config.yaml
dataset: "photos of plants, animals and fungi (iNaturalist)"
image_size: 32
crop_scale_min: 0.4
mlp_ratio: 2
fused_qkv: false
parallel_block: false
dropout: 0.05
moe_every: 2
slots_per_expert: 2
widths: [64, 128, 256]
beta2: 0.95
eps: 1e-10
batch_size: 128
lr_schedule: "cosine"
weight_decay: 0.1
Rows from block 4, named by matrix and row number. Each number is 128 + 24 x the weight over its row's rms, rounded and kept within 0 to 255. All counts start at 0. Numbers have three digits each.
# convs0: expand pointwise conv (model.blocks.4.convs.0.weight, 512x128x1x1), inputs 86-127
convs0.128:135137146132150094115111144114137103160133149094147137153136147164127123110123146114150150109140067144138132114158132131153105
convs0.129:119114178110142134117113145166123146096136151149120147122102139117132116123146119153146158122108130129089158124159132116091133
convs0.130:132118128128129107106140110143152105122160133120169118105117131102130134094106148181122122109088112098098109109133134121118125
convs0.131:165143136100109120072105146173143158129089151171079150132116131117134176136177120139151114132084119114149149175143136141099143
convs0.132:111119133128151141124169148105132115115125073131132193123121159103174142131084089111103127116149107162108079145127128099150121
convs0.133:123155142102174097171135116122125167117132155129138097189125105148148126121094092105143142163123090128108102141120147165143154
convs0.134:116140106079181118087105189138119160161120141146085137185147168135093116157158170116139134118161132106111119103093127136131142
convs0.135:141112089151093123081128112130140122122131190109094111125108152131086148152177160161120137122091089106118107124125101121112186
convs0.136:084135116140091106154090144144145137150173167084112131136122117132104115134145167082134105146101141157098161113148154114151090
convs0.137:123151105110116129120071130138112116146142107143117149100128124150092081181112095136126155147129138136115126170169136107165156
convs0.138:122110120125138139100091125122149118151113121147080156122142129143122090133169138137177125132110144107144132161128131115148169
convs0.139:124121142120136116166161082085121144131087132188134139129107125120134160093163136109112120124136089153105127127119138106131099
convs0.140:073164088090147147130142104107103132148137133166102137117116132103127120141099130152123124125165141118103073140096119134114088
convs0.141:138143094129087108105130141126147141124151186106124108149135146162123109141137119140165080150124139161162143076136101111145146
convs0.142:096103137155103180107154181106156146107131141148129115113146159113131118162115133078111127102124165126123094110104146109148136
convs0.143:073140183140144112099127118080133095097119166143086153129162118135130106101131139120149098081118102121131157144120163102168133
convs0.144:164122096160162103158144118144138163131095138144087130147128128118131134114155122134140119126172096122143121106102100142112133
convs0.145:147088134125057169115078146121131172095132106128140106096115127143140151106129118086151105135108147092141116131114137115119140
convs0.146:107149096149083129110092167129155117091103150076128109118118124143122106164147101132103108125122126150118154086148114073110151
convs0.147:095141121123138120119160147131165110155141106143093126099163120122143147158130140074089141130098151082133159141147146107138126
convs0.148:141152075114152102142128135120153137122104122104138073111114172102157119188097144158136141128161115113152119074173106154156137
convs0.149:110127167089169123134114110143093111180137118161116130156065115149146159125119132154143146137157135141137118109125143117121091
convs0.150:155141139144111100134152113116145096188130124143135133127121099136181118120118088120061105146116111185143061125129100095128071
convs0.151:139137136133166066164139119110164135089099131153123152148105076133139115127141140159102152179134121116128116103100118129078123
convs0.152:138113124151108119138106151101127110124131141127162133139137077129137134150114084132123136139099136178179175140122091116142168
convs0.153:113089097127096131085146118110105128134099112141156121155105133136117140123175134116097159124107109144107144116139112123118153
convs0.154:111114110152122128128139083098132121139114155141132165131120101123160120099134101127125098106121116176152131152134085088142085
convs0.155:164128120134137109090130113137090110114089158128092103128105115129162138121089128159124173132104117122123128110101097130099167
convs0.156:145090147099124092118102119153120094123110144115151112105088128142105175137122130177154108190112175149127107107107123119130143
convs0.157:103138130122162104143105160153100098135125173173163149080146084105133129124149143117125225149147107124130129162113121110078109
convs0.158:133127140151125137118144135130131141142144111128094137084153151105134138075090104120118140087123138144123147113145161094130067
convs0.159:099103121113147151098098116108133095113151140111138122136145153142145109117115140134172153074149151127111164119165159135111151
convs0.160:118113164154090125085116155127145164055102159127140081115134129143135146166155166111135143134140160162107162107175126167082149
convs0.161:130106115138139144114114138105125131096143104154084122117159159134160139159119101110139105137135144116079122113144175148112108
convs0.162:117125116077105126085150139118138133159114119128131151119124164126094130132101150146171147123132130103092103175123175163092150
convs0.163:087142123099122129133149094103132108140142145092123154117125084098146080129146076106138142160136113149064101124158129167132121
convs0.164:157109116147104151136114107119114112110088145090178113113112099123163111128126084117107156136131157165145112140118137139136155
convs0.165:106170128144161147116145111109153109113114126118155117121104090094158121147120095095103109135165113121126127113132144106147121
convs0.166:143121080122108122077108154114125115139153148131122099149149079168130134132095117117131093149147135108130133090199152115120146
convs0.167:143106115161100110148131187128163137119111154112160147155144130125121140137124124112144146161143111147098140116126144132154096
convs0.168:099115119133149116126116128161126080124171102152139123139188137112122131143147101138124080106138148157132141137160158106140113
convs0.169:129112160141177132109129144131148143139104170203106106094116105105157144119156138122149147134139088106130120166115150137097147
convs0.170:111117098153115101134126118161132122085117062124120135142112141085105105157133148129115109167164155163143093136117120166136161
convs0.171:137124145164131161088126091176122131084084126154143113093131133102155133088126148138157123104146132144138147098104114082134137
convs0.172:107130149133185096114095103127115112114136169106160140118125119111165130089140135152110142122170129171126129138089157107141133
convs0.173:120115125107173113155114158121138132187140113083126164085128131104150125150101140154081119151126131211152140135100122098143105
convs0.174:157127121160105170102140097122141114107129093097157157153121153131076123147119122149129126137088163091127149139154152118133153
convs0.175:139107091138099145079114125107162126116109134118137136160139175128153138163141130148136106124113144131100177154112145141095182
convs0.176:187106064133122108132113176153106110133158102103109088140116168131115122123175134141165131116134142098163165092118094126087174
convs0.177:111155084121125127133130118134127152113105114148158118161128130144120130117113135134137163131141105117144096137101180159180092
convs0.178:110126131163116137173134095107130132115092122142106128162125146144133136111140152122120140106108133117127134129153155185072100
convs0.179:144158160097144117127134135159134175097140126151129156128129100125121152154150126121170119074111122115118098109134144173112107
convs0.180:106115158125180161085096132113166087141173105184099139074164073105119097119112114118168169132128140118125140156126162122129145
convs0.181:108128088115143143123148133107167141127121114152143141111129180125119175120153134118128139140148076045112141137098142152099127
convs0.182:134108161141103158112065126180141164100139137122147148107143112067134144138149125117155115164131146099108139141166113090124145
convs0.183:086114179132125146096136134104108117153162137142098166149202115146118098116106101152136098107120117099123142159147171100127130
convs0.184:167138129136114168141178149105145123155147150126120081101155140161123114140100112141131172150112112105137110130177146129147178
convs0.185:152096131133090144141084118140100149074120102156121150107112117121149107116148110140134082133169144145108111123117143094155130
convs0.186:103113095165175115145144066109117092117107150141126126125136099118145149109101114125101101138103120150134111160083096118136083
convs0.187:143169130086165117135142095087146139140090129157123161178086140146142168147127173129140120089136112160116139113079115117117134
convs0.188:109135127143162100087105139149141137126130145128189119136106108141157094141092187135155121084154105142146103165105145143142111
convs0.189:091070126113158121106119162166150077122142118095129181089185116142128120140091090134144128090104117118088113158127161140126124
convs0.190:084146104104151122131107138162168101130142113115155132134170154119149070109141129126120094133124170144155110135153145096180118
convs0.191:149088125100125127087135138100128156140071156106115144127143182106144128165164124111136106086118127133120141120121134133142179
convs0.192:122145109120145135136122130173124054153139107156086104133156159133098137150110102158147104093102123122109119154131116147157154
convs0.193:135122147155123170095118143127121130105166136099214083132152160144105113150138141161158158124105138087102142114122109113110130
convs0.194:120134103093143122143106100132129117141095140115141153115133093113142130128123129152084108115108134196126149155080083105136067
convs0.195:136182098103148121119199116099112128159105151139096132175107141159151121143113128137121200121178128123122139147159120191158122
convs0.196:139114101147126131112137118100069145090134144116112132128138113108155094132120118133100181159138119123152104139113119095104115
convs0.197:135116123133125123145148111143132140111076113138123178134107122097121105107124127123159102104152124113133157126154117157088112
convs0.198:151141118132121101159105140127114127096130158152142113158123110142141149144142121138180101100073118089138184097143144103135173
convs0.199:116130120096115171156131099134089132134110163076111112113109091154107096140107099155132104172123153100085114096131107111154157
convs0.200:139121123102102117145117113133084137081143136137132111165064139127139105113147137169120086134135116134118112086128128136128165
convs0.201:144154116146100141120098098174163123121133142132146120107123147126145138137124132127149151149077139104172117105169098062130099
convs0.202:118171131101150158108166123117162135149104119124128150093091104134152100120114109147115143131140102133157087149124124112168146
convs0.203:135129130178128145116117122161113125113102140107156114171113123151126141106162140161149120114125134105109152081127127127111122
convs0.204:134119143101138153142146113097101111102140152127096110153137119122138113136122134089123158126161149132071107109111090174161088
convs0.205:099061125151098133150143187117148143141105135112135136108129175139109102170154166146126104140127135121111146131152163157141169
convs0.206:132160116149160137112115051126154082134138147116140122141146125131156129108164154157136111127131109104130145097121106096134107
convs0.207:145083111110146125145139120122155133124109155150129132162128120128141133133125178117104152100147126145190139173106086160124131
convs0.208:079142159124131105103152139122056129137153103139115128136155110158126123163098111108135168121116109114130133141136138136134176
convs0.209:128114092130094100141105139090085144112125115087146113195113098117119145185149150122143143165126172117104136076131132135134146
convs0.210:103127116146153154117123077112131103154155109149141133124168157157170055111146086134133155139110160112125131121155127128149128
convs0.211:130147106056157111180167143137120096107158143143097083115152157144107107141114144106126064117100138092094115164130136171122141
convs0.212:108139152161107114133101160134099098117135109115157164100143065128131092136131139157112076130086134081189130110129138114111158
convs0.213:139107086141080151088112165135146115106089184126120133095120128139130134173138104152144155114108179127125141118166177135150166
convs0.214:142115121118104144130136127102176142162089139120137134121096141129141148128119133100080123141059134150113091148096094102117100
convs0.215:124130106122092107149148106125152147166139133103146144175120141142123154138168181133087140126155109189138121142127113166170112
convs0.216:084145158110116116093121082145122108123158144149143116106123120112142085113101101149118076126100145115077114132124153090134141
convs0.217:148153148140097088147144100140127144097118138099158122148173138112115165090120120158146123156145119126098102110147147078116148
convs0.218:130103153145112054138157132128121126143137105095136162157070111092145145122113113114090111126127146164117074127077106103105107
convs0.219:123149171128085170136111096137123126129120191104172125071157132108149122124118123141124098139111133162123093159174109094074141
convs0.220:143150128165154125129119144079091143115111144113138136122107099158122139101105141080115126144128099120160124129149122126125166
convs0.221:165137146098124139137161093117146163122106118102182099163122127116134105130124127103146201162171158143177122120154126158132140
convs0.222:141093135125157122089128163132132142126145113128144149163162140163102114129132193121177155133101079087109158111141142141140131
convs0.223:081133139147132121085098114112117112145130110157116134142227116119121075120137119102099103091132117098094123140113139093108141
convs0.224:166150096119110127135154167098138127065135170132156108178134131148159147138122120130163129165165142129116106111125165136124146
convs0.225:132140165076118110121098133141142103124154143133142124120158169130151099131111107088105121118116144123090086101124145137115135
convs0.226:125114120162121096163155187128139154142073141144105128141111132161147125066159117098150104128130100113185154130155132152155119
convs0.227:133107152106102100109142114135148116109129139135129127123135109093138088131098054131145130139121112165094117123163126119128122
convs0.228:152150126142120118123130124131136155098106119097147101106102116108128204139126125149173142135118139123137132077100107110049117
convs0.229:105115108163122141110180127104136133107113137116111120174147154149132085121135160116115117150099160118138111086144126124132106
convs0.230:128176137157152135084118108123132094131117147118129104094132154129156155105137160118139133113094089157117119124115133099172140
convs0.231:144172124118145157120101117091082106106137121123143127091114157159096136109127110180118154149091145146126087130121107131153139
convs0.232:121136129149163128141157102115125134130149157140182129125162093130173109095120125092128141171134107132155105116164122113134102
convs0.233:141072122119137155111150114127157125110114124147071108122149110149132139106100093139098124090100114115170113178100105137107112
convs0.234:096128131159164112134149128149152140144124156176122096122147168146121122158111153091177125165140106123119154140191125093108138
convs0.235:133173099092144170118094118153116108130151091136139124126139108147102147131105138112122159139113152128168105111166143153137138
convs0.236:114144125138134093111096112163083112110148151134132127158150122118103098126101146115170184162115099103131145140153131086142101
convs0.237:115139139131119121112158114182135134128148132128114109124137116099137130108092078139163175088170133106136137127116133126130132
convs0.238:167174121091152123114114117121112153125178114122114133104105106104161124129150139161121162151142132137112135132103172120130156
convs0.239:106112116132133125123089166116171080147158125158130109080154088095153107143101095061144139087133143104117121119159120122143110
convs0.240:129147089077109126069171129129118134180119125148134141101111181092108135146127116150124174094099112144102139154147132136110135
convs0.241:151101132116129086123148102107113131124105111156148101132126112116136125101143113087113160117108097157164093138154153140167121
convs0.242:125137131124166135111141165131116129118128089122153179133162135144090114139104118111111124112132137117081087129127115070192108
convs0.243:121167166140177067129151139139170148171084117146120099122151125136119134128139119137128134091099095168137140164115130098102148
convs0.244:178139091172118094132130115146159155143124089124106101119145129125071163157123112131145181126113100087134135118150139087113188
convs0.245:128075139174088110108115148101093147124130176156111140170144121126121114111147144106135132117163064125127141096127144095124155
convs0.246:088130122073143141163129114072173157134150132131150164120137127086124103125109120074106117150120121130087103134120108118125103
convs0.247:128069112128134156148086113160142113132104124101125132122133125108109112104171115145126111090063152139121116182155098131151143
convs0.248:160141140133134118147134118121102106147147145130119145129158129117151139128139130201138172086133145133134097144171185136107130
convs0.249:123123102148100113109164134163137178111108129148139093120114160157138152117134140179126138102155107126119102106139117074127173
convs0.250:142102144077084132112148185137129154146128126089162109149130127124145170104137164115151097162120156114142124101177154125080136
convs0.251:123104147112119122116154116126156096190127110148087178097162117090188093129137125086074146120110148157148120182108117128108099
convs0.252:138152118121141137105136162122178105155141099148116098111131136060110125138130110141085146130099162104113115135149123125190141
convs0.253:177137104133099132140144097155097135120138105141122169141140125154110132103139143175167128110102160108156121130099132128079120
convs0.254:101099134187118148094131101152148127112129169062169127171124127177130129125104161139140101144133132152130145090143099097127171
convs0.255:123132163114141130113102135117137167116126142126139131098149139066135130147097095087150114162161156121075087111160161145099123
convs0.256:133136097117155097107145110122152123148092148101176124126113134168119165135105144118171163154126114140132136125095061133123118
convs0.257:118130149126160134104139117138124127158139144139153121107165148115127116133113128184132188122127119142126141143098109146175177
convs0.258:149135158152116103138121076144097151114127135132156106100108148074171172121142149175148124133085133106119125095123140114095120
convs0.259:146105142159104127133161109117209133126096162163126156141137121119129150144138126122066109093120155125121134156075114147160119
convs0.260:123133124174124157153103109161159157122164134115164113131182148115114100172146136097110118174137113114106117107103122129111128
convs0.261:125121107123103138101142154105095131130123092127139109158138144160135150166117114093112123143168146148150146082117113169132114
convs0.262:169143121089122137122177123147141132141122099139081108092133162096130120165083130094107120131172146125137106147119138125112104
convs0.263:125143157101150136145115129104120142194110140150155111131105079132166116129153131139125148137120078105153120146118075144111132
convs0.264:138188106102127097169134154136135068135128172156139093076132123134150146163117117155151139122152118122148140148096119107110124
convs0.265:132151141142145174112099146150135124118121113183125107128130171154100140138133101134170175111175129077144143128163128103097134
convs0.266:130117148149134133108150134088154149131116186118161128116135139135143152178120106109124168112134077104154134120122098134125073
convs0.267:102144124107108158107142145086189099151118119160104186126140123106146106093147114150101107115089143154117110151094150103142137
convs0.268:088139147160089156121179128121123111138127120097111166129141162129138126123112133112133121162176107144171108104142090127160110
convs0.269:141107126131118144129131171135165147109157146155067165110120115085138120145130161126149098089137112129156093146126119122112103
convs0.270:104108142141134118130116143125103078118138141124141078162143119148132168110127104138125107133117140118150119132148152104125141
convs0.271:167076158085134111077129162119100129093120133107123170100161137088142129200151143141121133143131142158106149097163129143117111
convs0.272:137129151097140112162155128171123138121142095120160141136122128170108118165085126108132116156145174125163143058140130158124149
convs0.273:121165185091098146086145138142154114126124115079124163156146157112110107131134103154157111102113125170115140109141106136115120
convs0.274:128125125100141096130097148130102143159149070160169141117093129104086113168160121181111154145150130160124137150144088133103143
convs0.275:122112144138137146136085083148076101139108111116080148090125119084122165140104097104112109125138120143120108164151134147130137
convs0.276:120089146136105182170130103178174157071132128130149135117154123107122113106146104140151114129146137130157148073161130115158120
convs0.277:127161172146153128131097119117149142158171110156135147108153119132168095122100066107110176145155140100114113177133136150163141
convs0.278:144145109104138132168172116159153107125119111145125106137127163158105144105150110123095134136105087117180113157114135135147162
convs0.279:145124075119129108166155103150153152134096120148108150183143095140160169075154142105131155129140113134195105148077090132120087
convs0.280:148158135066146143143138156136121108078101134130141111118138105161121143137135093141129142131140137100126092139129117188109143
convs0.281:148135121132155160103139173142150179125101120146076101145121116149169101144151140104143121096134153125152157100145164156115140
convs0.282:157120171118182111152128112156156132106114138115109132142152144172099150114123114192126141125143138130104112135149145159114135
convs0.283:131108121169095161124117096135133067177126109123117146105172144112119065129188100139122105119103155123125138138128133136165158
convs0.284:107147125092160091166115153143108107126144122105145155110122107089144075143110091147110125137139141123085065101128131138137164
convs0.285:135118124169117153108127120175147169097121134137140104101117124187145177097131143167151139152128136066150139107142148124087139
convs0.286:131151108109194160147152112108115123136148115122085163173108128136139105117105129159098146131132130099132107125165102173142110
convs0.287:115130142156157091192136092124121113101108112104140129145092082106180127083113138093097147178149099169114153139085122151139072
convs0.288:122102138148105129120135180138138152074128132092155094141126205107127120176135115126117133110160168109131154112171119178138125
convs0.289:121089122083125131085117124134123110142162153122117112176104164118131152147118145116103158081135132145180113126148140150131164
convs0.290:140123135165054122103117170138139131120138125118099160156155140062092131136112127140118066134122120160135147087129148142119111
convs0.291:084175128097180112096131098138104109118095114141147147157106139138096150104122175112112135077150134112107140121132118144154110
convs0.292:126098173120147122124143101152126140134155168104153115081150134106168120123102152159135129136091186136104154122184151128108157
convs0.293:099107168130096118127117102099116121108130163102130172130106125111127083118112142144132094151110090172137088111093125114106091
convs0.294:150120104134106118113168135156127132160096099128139111169126159109114149168155139126119135108136159109107114143142084112107160
convs0.295:123116130158135111147164143105097145130121115125040174169152090078100104140123142084124117102154155123142126131168107112162157
convs0.296:154127133114152112112122098141145136118112153161132099096119127135158162147098177146137148111143132106119114130108110140129102
convs0.297:134091157126179120132110159079145137155154139112143115143166130091163082144112119128138179102125148138148124129099130126125108
convs0.298:140155112094124125097082154134131135167116137151147136123108140140101115131137130113143174181156155147072136145103086141164141
convs0.299:124116137143113165096090131129112145139129165121106162149089176149141112145122160126142141104104150129175171112175128120093134
convs0.300:144116127159102151113109105090123146168151156136149102150135127135142145125168144139132152138165138103124139120106067168115128
convs0.301:108171166098159129122111121129127103132147121177105119090124120117110135128134095128147117123119147108136137142141142121128104
convs0.302:176195118088121117164157129158126144055142094107155125124117130152121127127121147116141147104150136126132151100134124119155131
convs0.303:127082135125134154112139153136112120076109140112118129171138133120117104155111121091167112100131144131120142098175145122130177
convs0.304:120161134109116129098107117134083094132153116171128116096143141156136119134132094170165122144078178098133126152126169124142169
convs0.305:120136164071142116115186130126099111161147151126106107121149113096159139109091142155123156110105102157146129102122131153126127
convs0.306:149119143128153126141142138082200156131090139130119099120102126097153132148094134132118111175098179120131068127162144115172108
convs0.307:135169118133113105107149122145153138142108139149051092106137175140108131181179101133107128149104112136152146117112133084136176
convs0.308:125151120112145116115128113128132101152144139147117108062112151101141104085132083099173113142141125093109136122166135132137105
convs0.309:172159148124145138126146105130121152128168141129129081117110059174144131163123124125096172158122130115109135097143149133078160
convs0.310:143117153103141098172117109103098112115137104135030128072146095125110091139177109126093096166078096145131134118153138108108152
convs0.311:136134130135140110142131115169100131117121124113092155131145106093139109101143110103158116144117128098125138118138185102061119
convs0.312:134135103119128123159117132089117120153155173067159122128092123096173128137100133100121095137157090175109086102133159151173137
convs0.313:174116136110121103120146153140143104113121081144103134112128153123095100129096090168105170104152130114107139137173092119076158
convs0.314:102137103171096170125116174155137079118094127100136150107172129134121151100179136106169102134103110153062116133120125152157126
convs0.315:104101108126172127143139181135149104116157092127144184155115129149159077124154104104084103151124126152099128138128087158128107
convs0.316:132089104116140100149138133163133135125132136136115117117086143124148107152136162123134080125126131105145097119140155088108107
convs0.317:155165079162124125090129150146117148123119090076133117168186115156093111160103120153141134161136127128142143115139139133175142
convs0.318:136111091078163127123123115124121071127135105116173096129107125131108122138088109156128164129091111132143110114131099120160118
convs0.319:118128105143127128147148116114157125088134154134113113089142106117135094109186110131112111125068137167156093195115145117127160
convs0.320:114141094120098143118088146156135132124132124112107146124164143163122100110149069116149175079142164125154143152113146141131158
convs0.321:090128112158121145136140144061118154134111172085149133137138166114091140131114131089118119125136107129105147105120054187118170
convs0.322:148112121156095101103143139137112168127136159077142097120128118132097107179112101138131094136154149119155127117159130151093129
convs0.323:065103149081149135135096160132117085127125164100166133144116109125135130138110143112155145176136105121132121139180101125168126
convs0.324:121140148140088166101134098134130131116128138164173090145122148141086122126111131139190103116161118125118119129144103132139123
convs0.325:122158128106109105148098188165110130114120108103149121135123127179127113157146124084138114144122123150142105154128129132130171
convs0.326:153158142100173175107112132142106128113160144122127112173145122115150130113087109127084124147111147151066110124135153151163098
convs0.327:128148146128145157122087141175124113174101124128109156137129191165119127123175122149135118129147098131135144139127150105136134
convs0.328:154129139110131131126151170182133143151134154161145156127120136120146128139117093093125125165184105143111098152152129140135149
convs0.329:100066160133136135107112152129157093109085141146130119094153131107147161104164121149131128145116130152133146153128120148108120
convs0.330:078130113128144155108111109085125116157140129126118115114137122107165136098108104101133222121109124131149132154107139120145122
convs0.331:096107122120147105115075144116140096144120152117107135130165128111162137158162145147149118126171094139113135124186115119136126
convs0.332:143105109137093126143164099086109163158096102132144083097091087105126137098124086089103123157169121134110136122134106170153114
convs0.333:131110101150114117105088114126097127129150159089167100178111165116121154131186137102141131103164119113124164119123129125080107
convs0.334:087127132125124148093114171123106129090153135144133148110186123143131088131112113144148139116178135098101121159151133119109145
convs0.335:108140135143120126105087113145103151110102112155184109128147178147104118179129162111126116125118111108123161109139122120078170
convs0.336:126135090120148137129068119141126125112140170114199136088146145132103117149135149179136123158128149113119150110159163089094151
convs0.337:129087099127128143106151150112148160124146117126100151083161129124147089171144131099104129079134110142106126145122178137120129
convs0.338:160151128095127124146158102163127136132148137134077144167138133190115131155115111111145129135111124100182166169113150168108098
convs0.339:118079083133146089124116215104135137087127141117116149107137088109156135111116099092152105110134137140129133118076139138116127
convs0.340:144157116105147171128112120121143182135141113190154153119177127136133141095135161168140135079093103116140152154127078104118133
convs0.341:119160137128183179116127103088116151149102112163146114119151113101168109107097145120118162138164121149151091154097151130171145
convs0.342:147127161095154111115124124109112100140180118147112157090152106115126079118086103071133116134130131111121129143158110143123170
convs0.343:093123125113137150155102117124088056122174128124130153109181148118149037142114119121130168098124103133154126149109111106150125
convs0.344:148150091153138147126113130111209158116078120162115152165114178105131115126143113099120138115107122089151132138123075127136131
convs0.345:100108157109133178135166125140123129142097126183146118135152117143064145148156112144156124111138116113148147124130138157118091
convs0.346:112100133174114153102102142133109125140123114087113109148149130146136156122150145120128120123111147119087173123126151120114104
convs0.347:116125137092088112101111128148105096153140186120131129087149137152169140147133106162155116163094165098123126136138113110170135
convs0.348:113096099163081176114157139139155132136162144097135100152141124134109145148149131138118143132132155155138147122099148135128123
convs0.349:115120129144149106165144142138132094157153121138140085135086128133150153136137135148147167134119113138157129143114115095119113
convs0.350:110151152097149131092127115114106088157089096138123115105141119119113111144098135159117153146138119165121143191108141097183138
convs0.351:099152141163143116127092134106147153160109135158143202116151152133126110087121130114146157093134127157114143136131112084096134
convs0.352:145144106169114135120115160145147148136110099115098171155106128097154133125138153090118102091159094150131149142072122170149093
convs0.353:124140122126138117119104176141125126108139076125127148112157118187125078187112106104118120109123118075098122151152159092122106
convs0.354:092117146160155152153140116097157145141129136132108171129139136109107103115133078084124147119127101111110078135154144106132162
convs0.355:107130095136106141138143128125108149119126209108135117115133103128139150115141132097136164114118122113129094161097125128117114
convs0.356:098113140116135157145097125106056126077116119096167116127088130177077120132101137166165107107120117098132150109119105146168112
convs0.357:120118138132123159136136129083108154109132132135141075196124131118100125165162122155099149128139136113153137101120143159184126
convs0.358:125152135116179133154127135126148115123141101172148163108083081115109137121115166130139132118127143093116075123118136084102123
convs0.359:113101117161125142106125197097133121135135106139138122119127117099145107146114120069112091110128173152120129102150092123122124
convs0.360:115171118128132115135099132164125138086117091136141097112128124148092149094131150147164118102163125107127160100117142087141110
convs0.361:109097104168111125077109098149122153121148154123105131105174152150130111131128129097168126095146148139105169133136111103150145
convs0.362:128135136122148136113100119111163106128151135148116125105163080126164137106110157150139197125145145146153101183121141117136129
convs0.363:121155142075181114134112076108142113117139123157142123140096086136150138146100118158108171131071144117126118142160162131157124
convs0.364:152135107124108092129164104110145101151114127141155100139147175128119123137114128134146131120121137122110131125138145179143100
convs0.365:123107136106130110081133139174107095151108133115122147127128174094128134119136106135121147048135121141117126157122141158153160
convs0.366:130096110130105140108135171107153120145096159091132122111132167107127116165133128096145097133125141131129136091128147095108135
convs0.367:110126093096116097125126132158131084157144111136115138108154128107105117145126092167109114118084157088051149183154118135112111
convs0.368:135114117125075124120143121114151144162119131100108151133110128172093122171109129108098098123126130155132156157132107133123107
convs0.369:104115131122124162075137112183104167149107145148117111136103124134129155112140167133140119119126160091138162137112109115093149
convs0.370:160137104105149136155113109077117121102172123099141130122123103135095094112092093155123127172102163157095133074149142117149148
convs0.371:092145164159196114125108154141120117128119102127118152119172139163103137100115124130125130136128091135124154114121167116149097
convs0.372:124139135062137128117105160129107093132184122131103103092169150158121134139089129101147115121129129147117130176138153137143117
convs0.373:106170147132186123105133138105157092128132126173091139120190109130115143134123150096137186103106106139116151173104111126101149
convs0.374:138137125142112155108133134154130131126127114112119131139129096107079117158093092153117131099153115129134111107161099105161135
convs0.375:125129112141123139142128132145135162134124137104120109183090164143110144171129176117104147159136125095116161091092161131143149
convs0.376:130161151163140140123124119122170100180133165132094167108116114101163117132112115173122108135124094142125087152118091127119122
convs0.377:097102179124094123142101084115112116137124139098114133160122156125105132150124156103150169151118163105175157137153093101092162
convs0.378:128150127165135096081114117117134118140092104166151158108126112092133106141103123128103154116134064109078150114115100121128105
convs0.379:119107124123156130143127156138119136137137167133144101117129125123141096118089134160125149149146115139090153152120111105133158
convs0.380:143127133142101114169117079119135153087135174121132091123128171063141134121110129113121120157137147146145125050151149097135106
convs0.381:167151109129136130121123118119114143125128136110106149120109096162124149160117124117119189152102090166112116170128135090130105
convs0.382:115126146142123147099151131085092127187087125137128164131164123126149069140105125089122114170108152108100116132107130123136130
convs0.383:111112165145113118119128106126105160091165130142089120099143152191132111147149107132112078129107155106112112150151114128095150
convs0.384:131112156116160106131158100120128056141142088117102119109144149140117091140073062126120128095119123097142127147137101130142146
convs0.385:109146147143121082124146094166149112128152126109137140093096107130131136128138121139134109143114120150107127096136124107134161
convs0.386:098118110119090170075094153157139147137139160100085147142150153142125109149123130145146101138093172120120167082116176142109124
convs0.387:127191137122143098119120140206132107135153133116130159165189152150089109129104140124120135147144161120126115144152136145125123
convs0.388:134062108166114148106147145139156157098139139078146131177143147125152136123151131133141145171153112118098123099148147114122148
convs0.389:133181105077157115143168090140156123162112111149141089178083100096131135121087173122134167110155142135149144173089130154137138
convs0.390:105083119154035139109114120138136131111110156085180170167063137111104142118147132134120093156128127144092115130128120149102137
convs0.391:105106160153133108149103144115134128143142144141113144112137102103151092154166124134139164094133148129134143129151111080130149
convs0.392:133102154114129118101088110150135134082112173158151114138122093131146173171135110123137121105100137129122167150124123124133125
convs0.393:141107113113092145132143147121160128130098166097094142142137126103173106131152118118081066143144085173121063138118109123135110
convs0.394:110121136086157171106139084110164100119176154132133128118117135121132114145101121117144172108111128138083095161171151144155126
convs0.395:107093104149169088120113124174159098114122134121160111142112147135118105176102148150152112111133152132068059112143104106135126
convs0.396:106153126122114147114125127150152127117094143143148184160169126176123111123146140150128114123116158117107119128141175148123145
convs0.397:139113148157090138109116098104132156085117119173114128142110108116143122121122108126189102113128105138077115091157182123124107
convs0.398:146118073130113138153072087159120104088128158101137114130142125107150183117184140126120138093135175135121107132120102119157116
convs0.399:112121124127130116089173152143166135127136112127114103108185167127125090114122118094140164098126098144104127151127144126100158
convs0.400:152173127090139183093181161120156152125134149101127143137125144125120122165129130147130143136143133108159133126121106133138148
convs0.401:102190120148109108136166087114105149150137131126164170124101102135127123096121126136126099114102093125122086140101132149113096
convs0.402:135195092089133142173125123146128113144115120151135127178110137130092162115140148123115133127138135123149116138109092148152171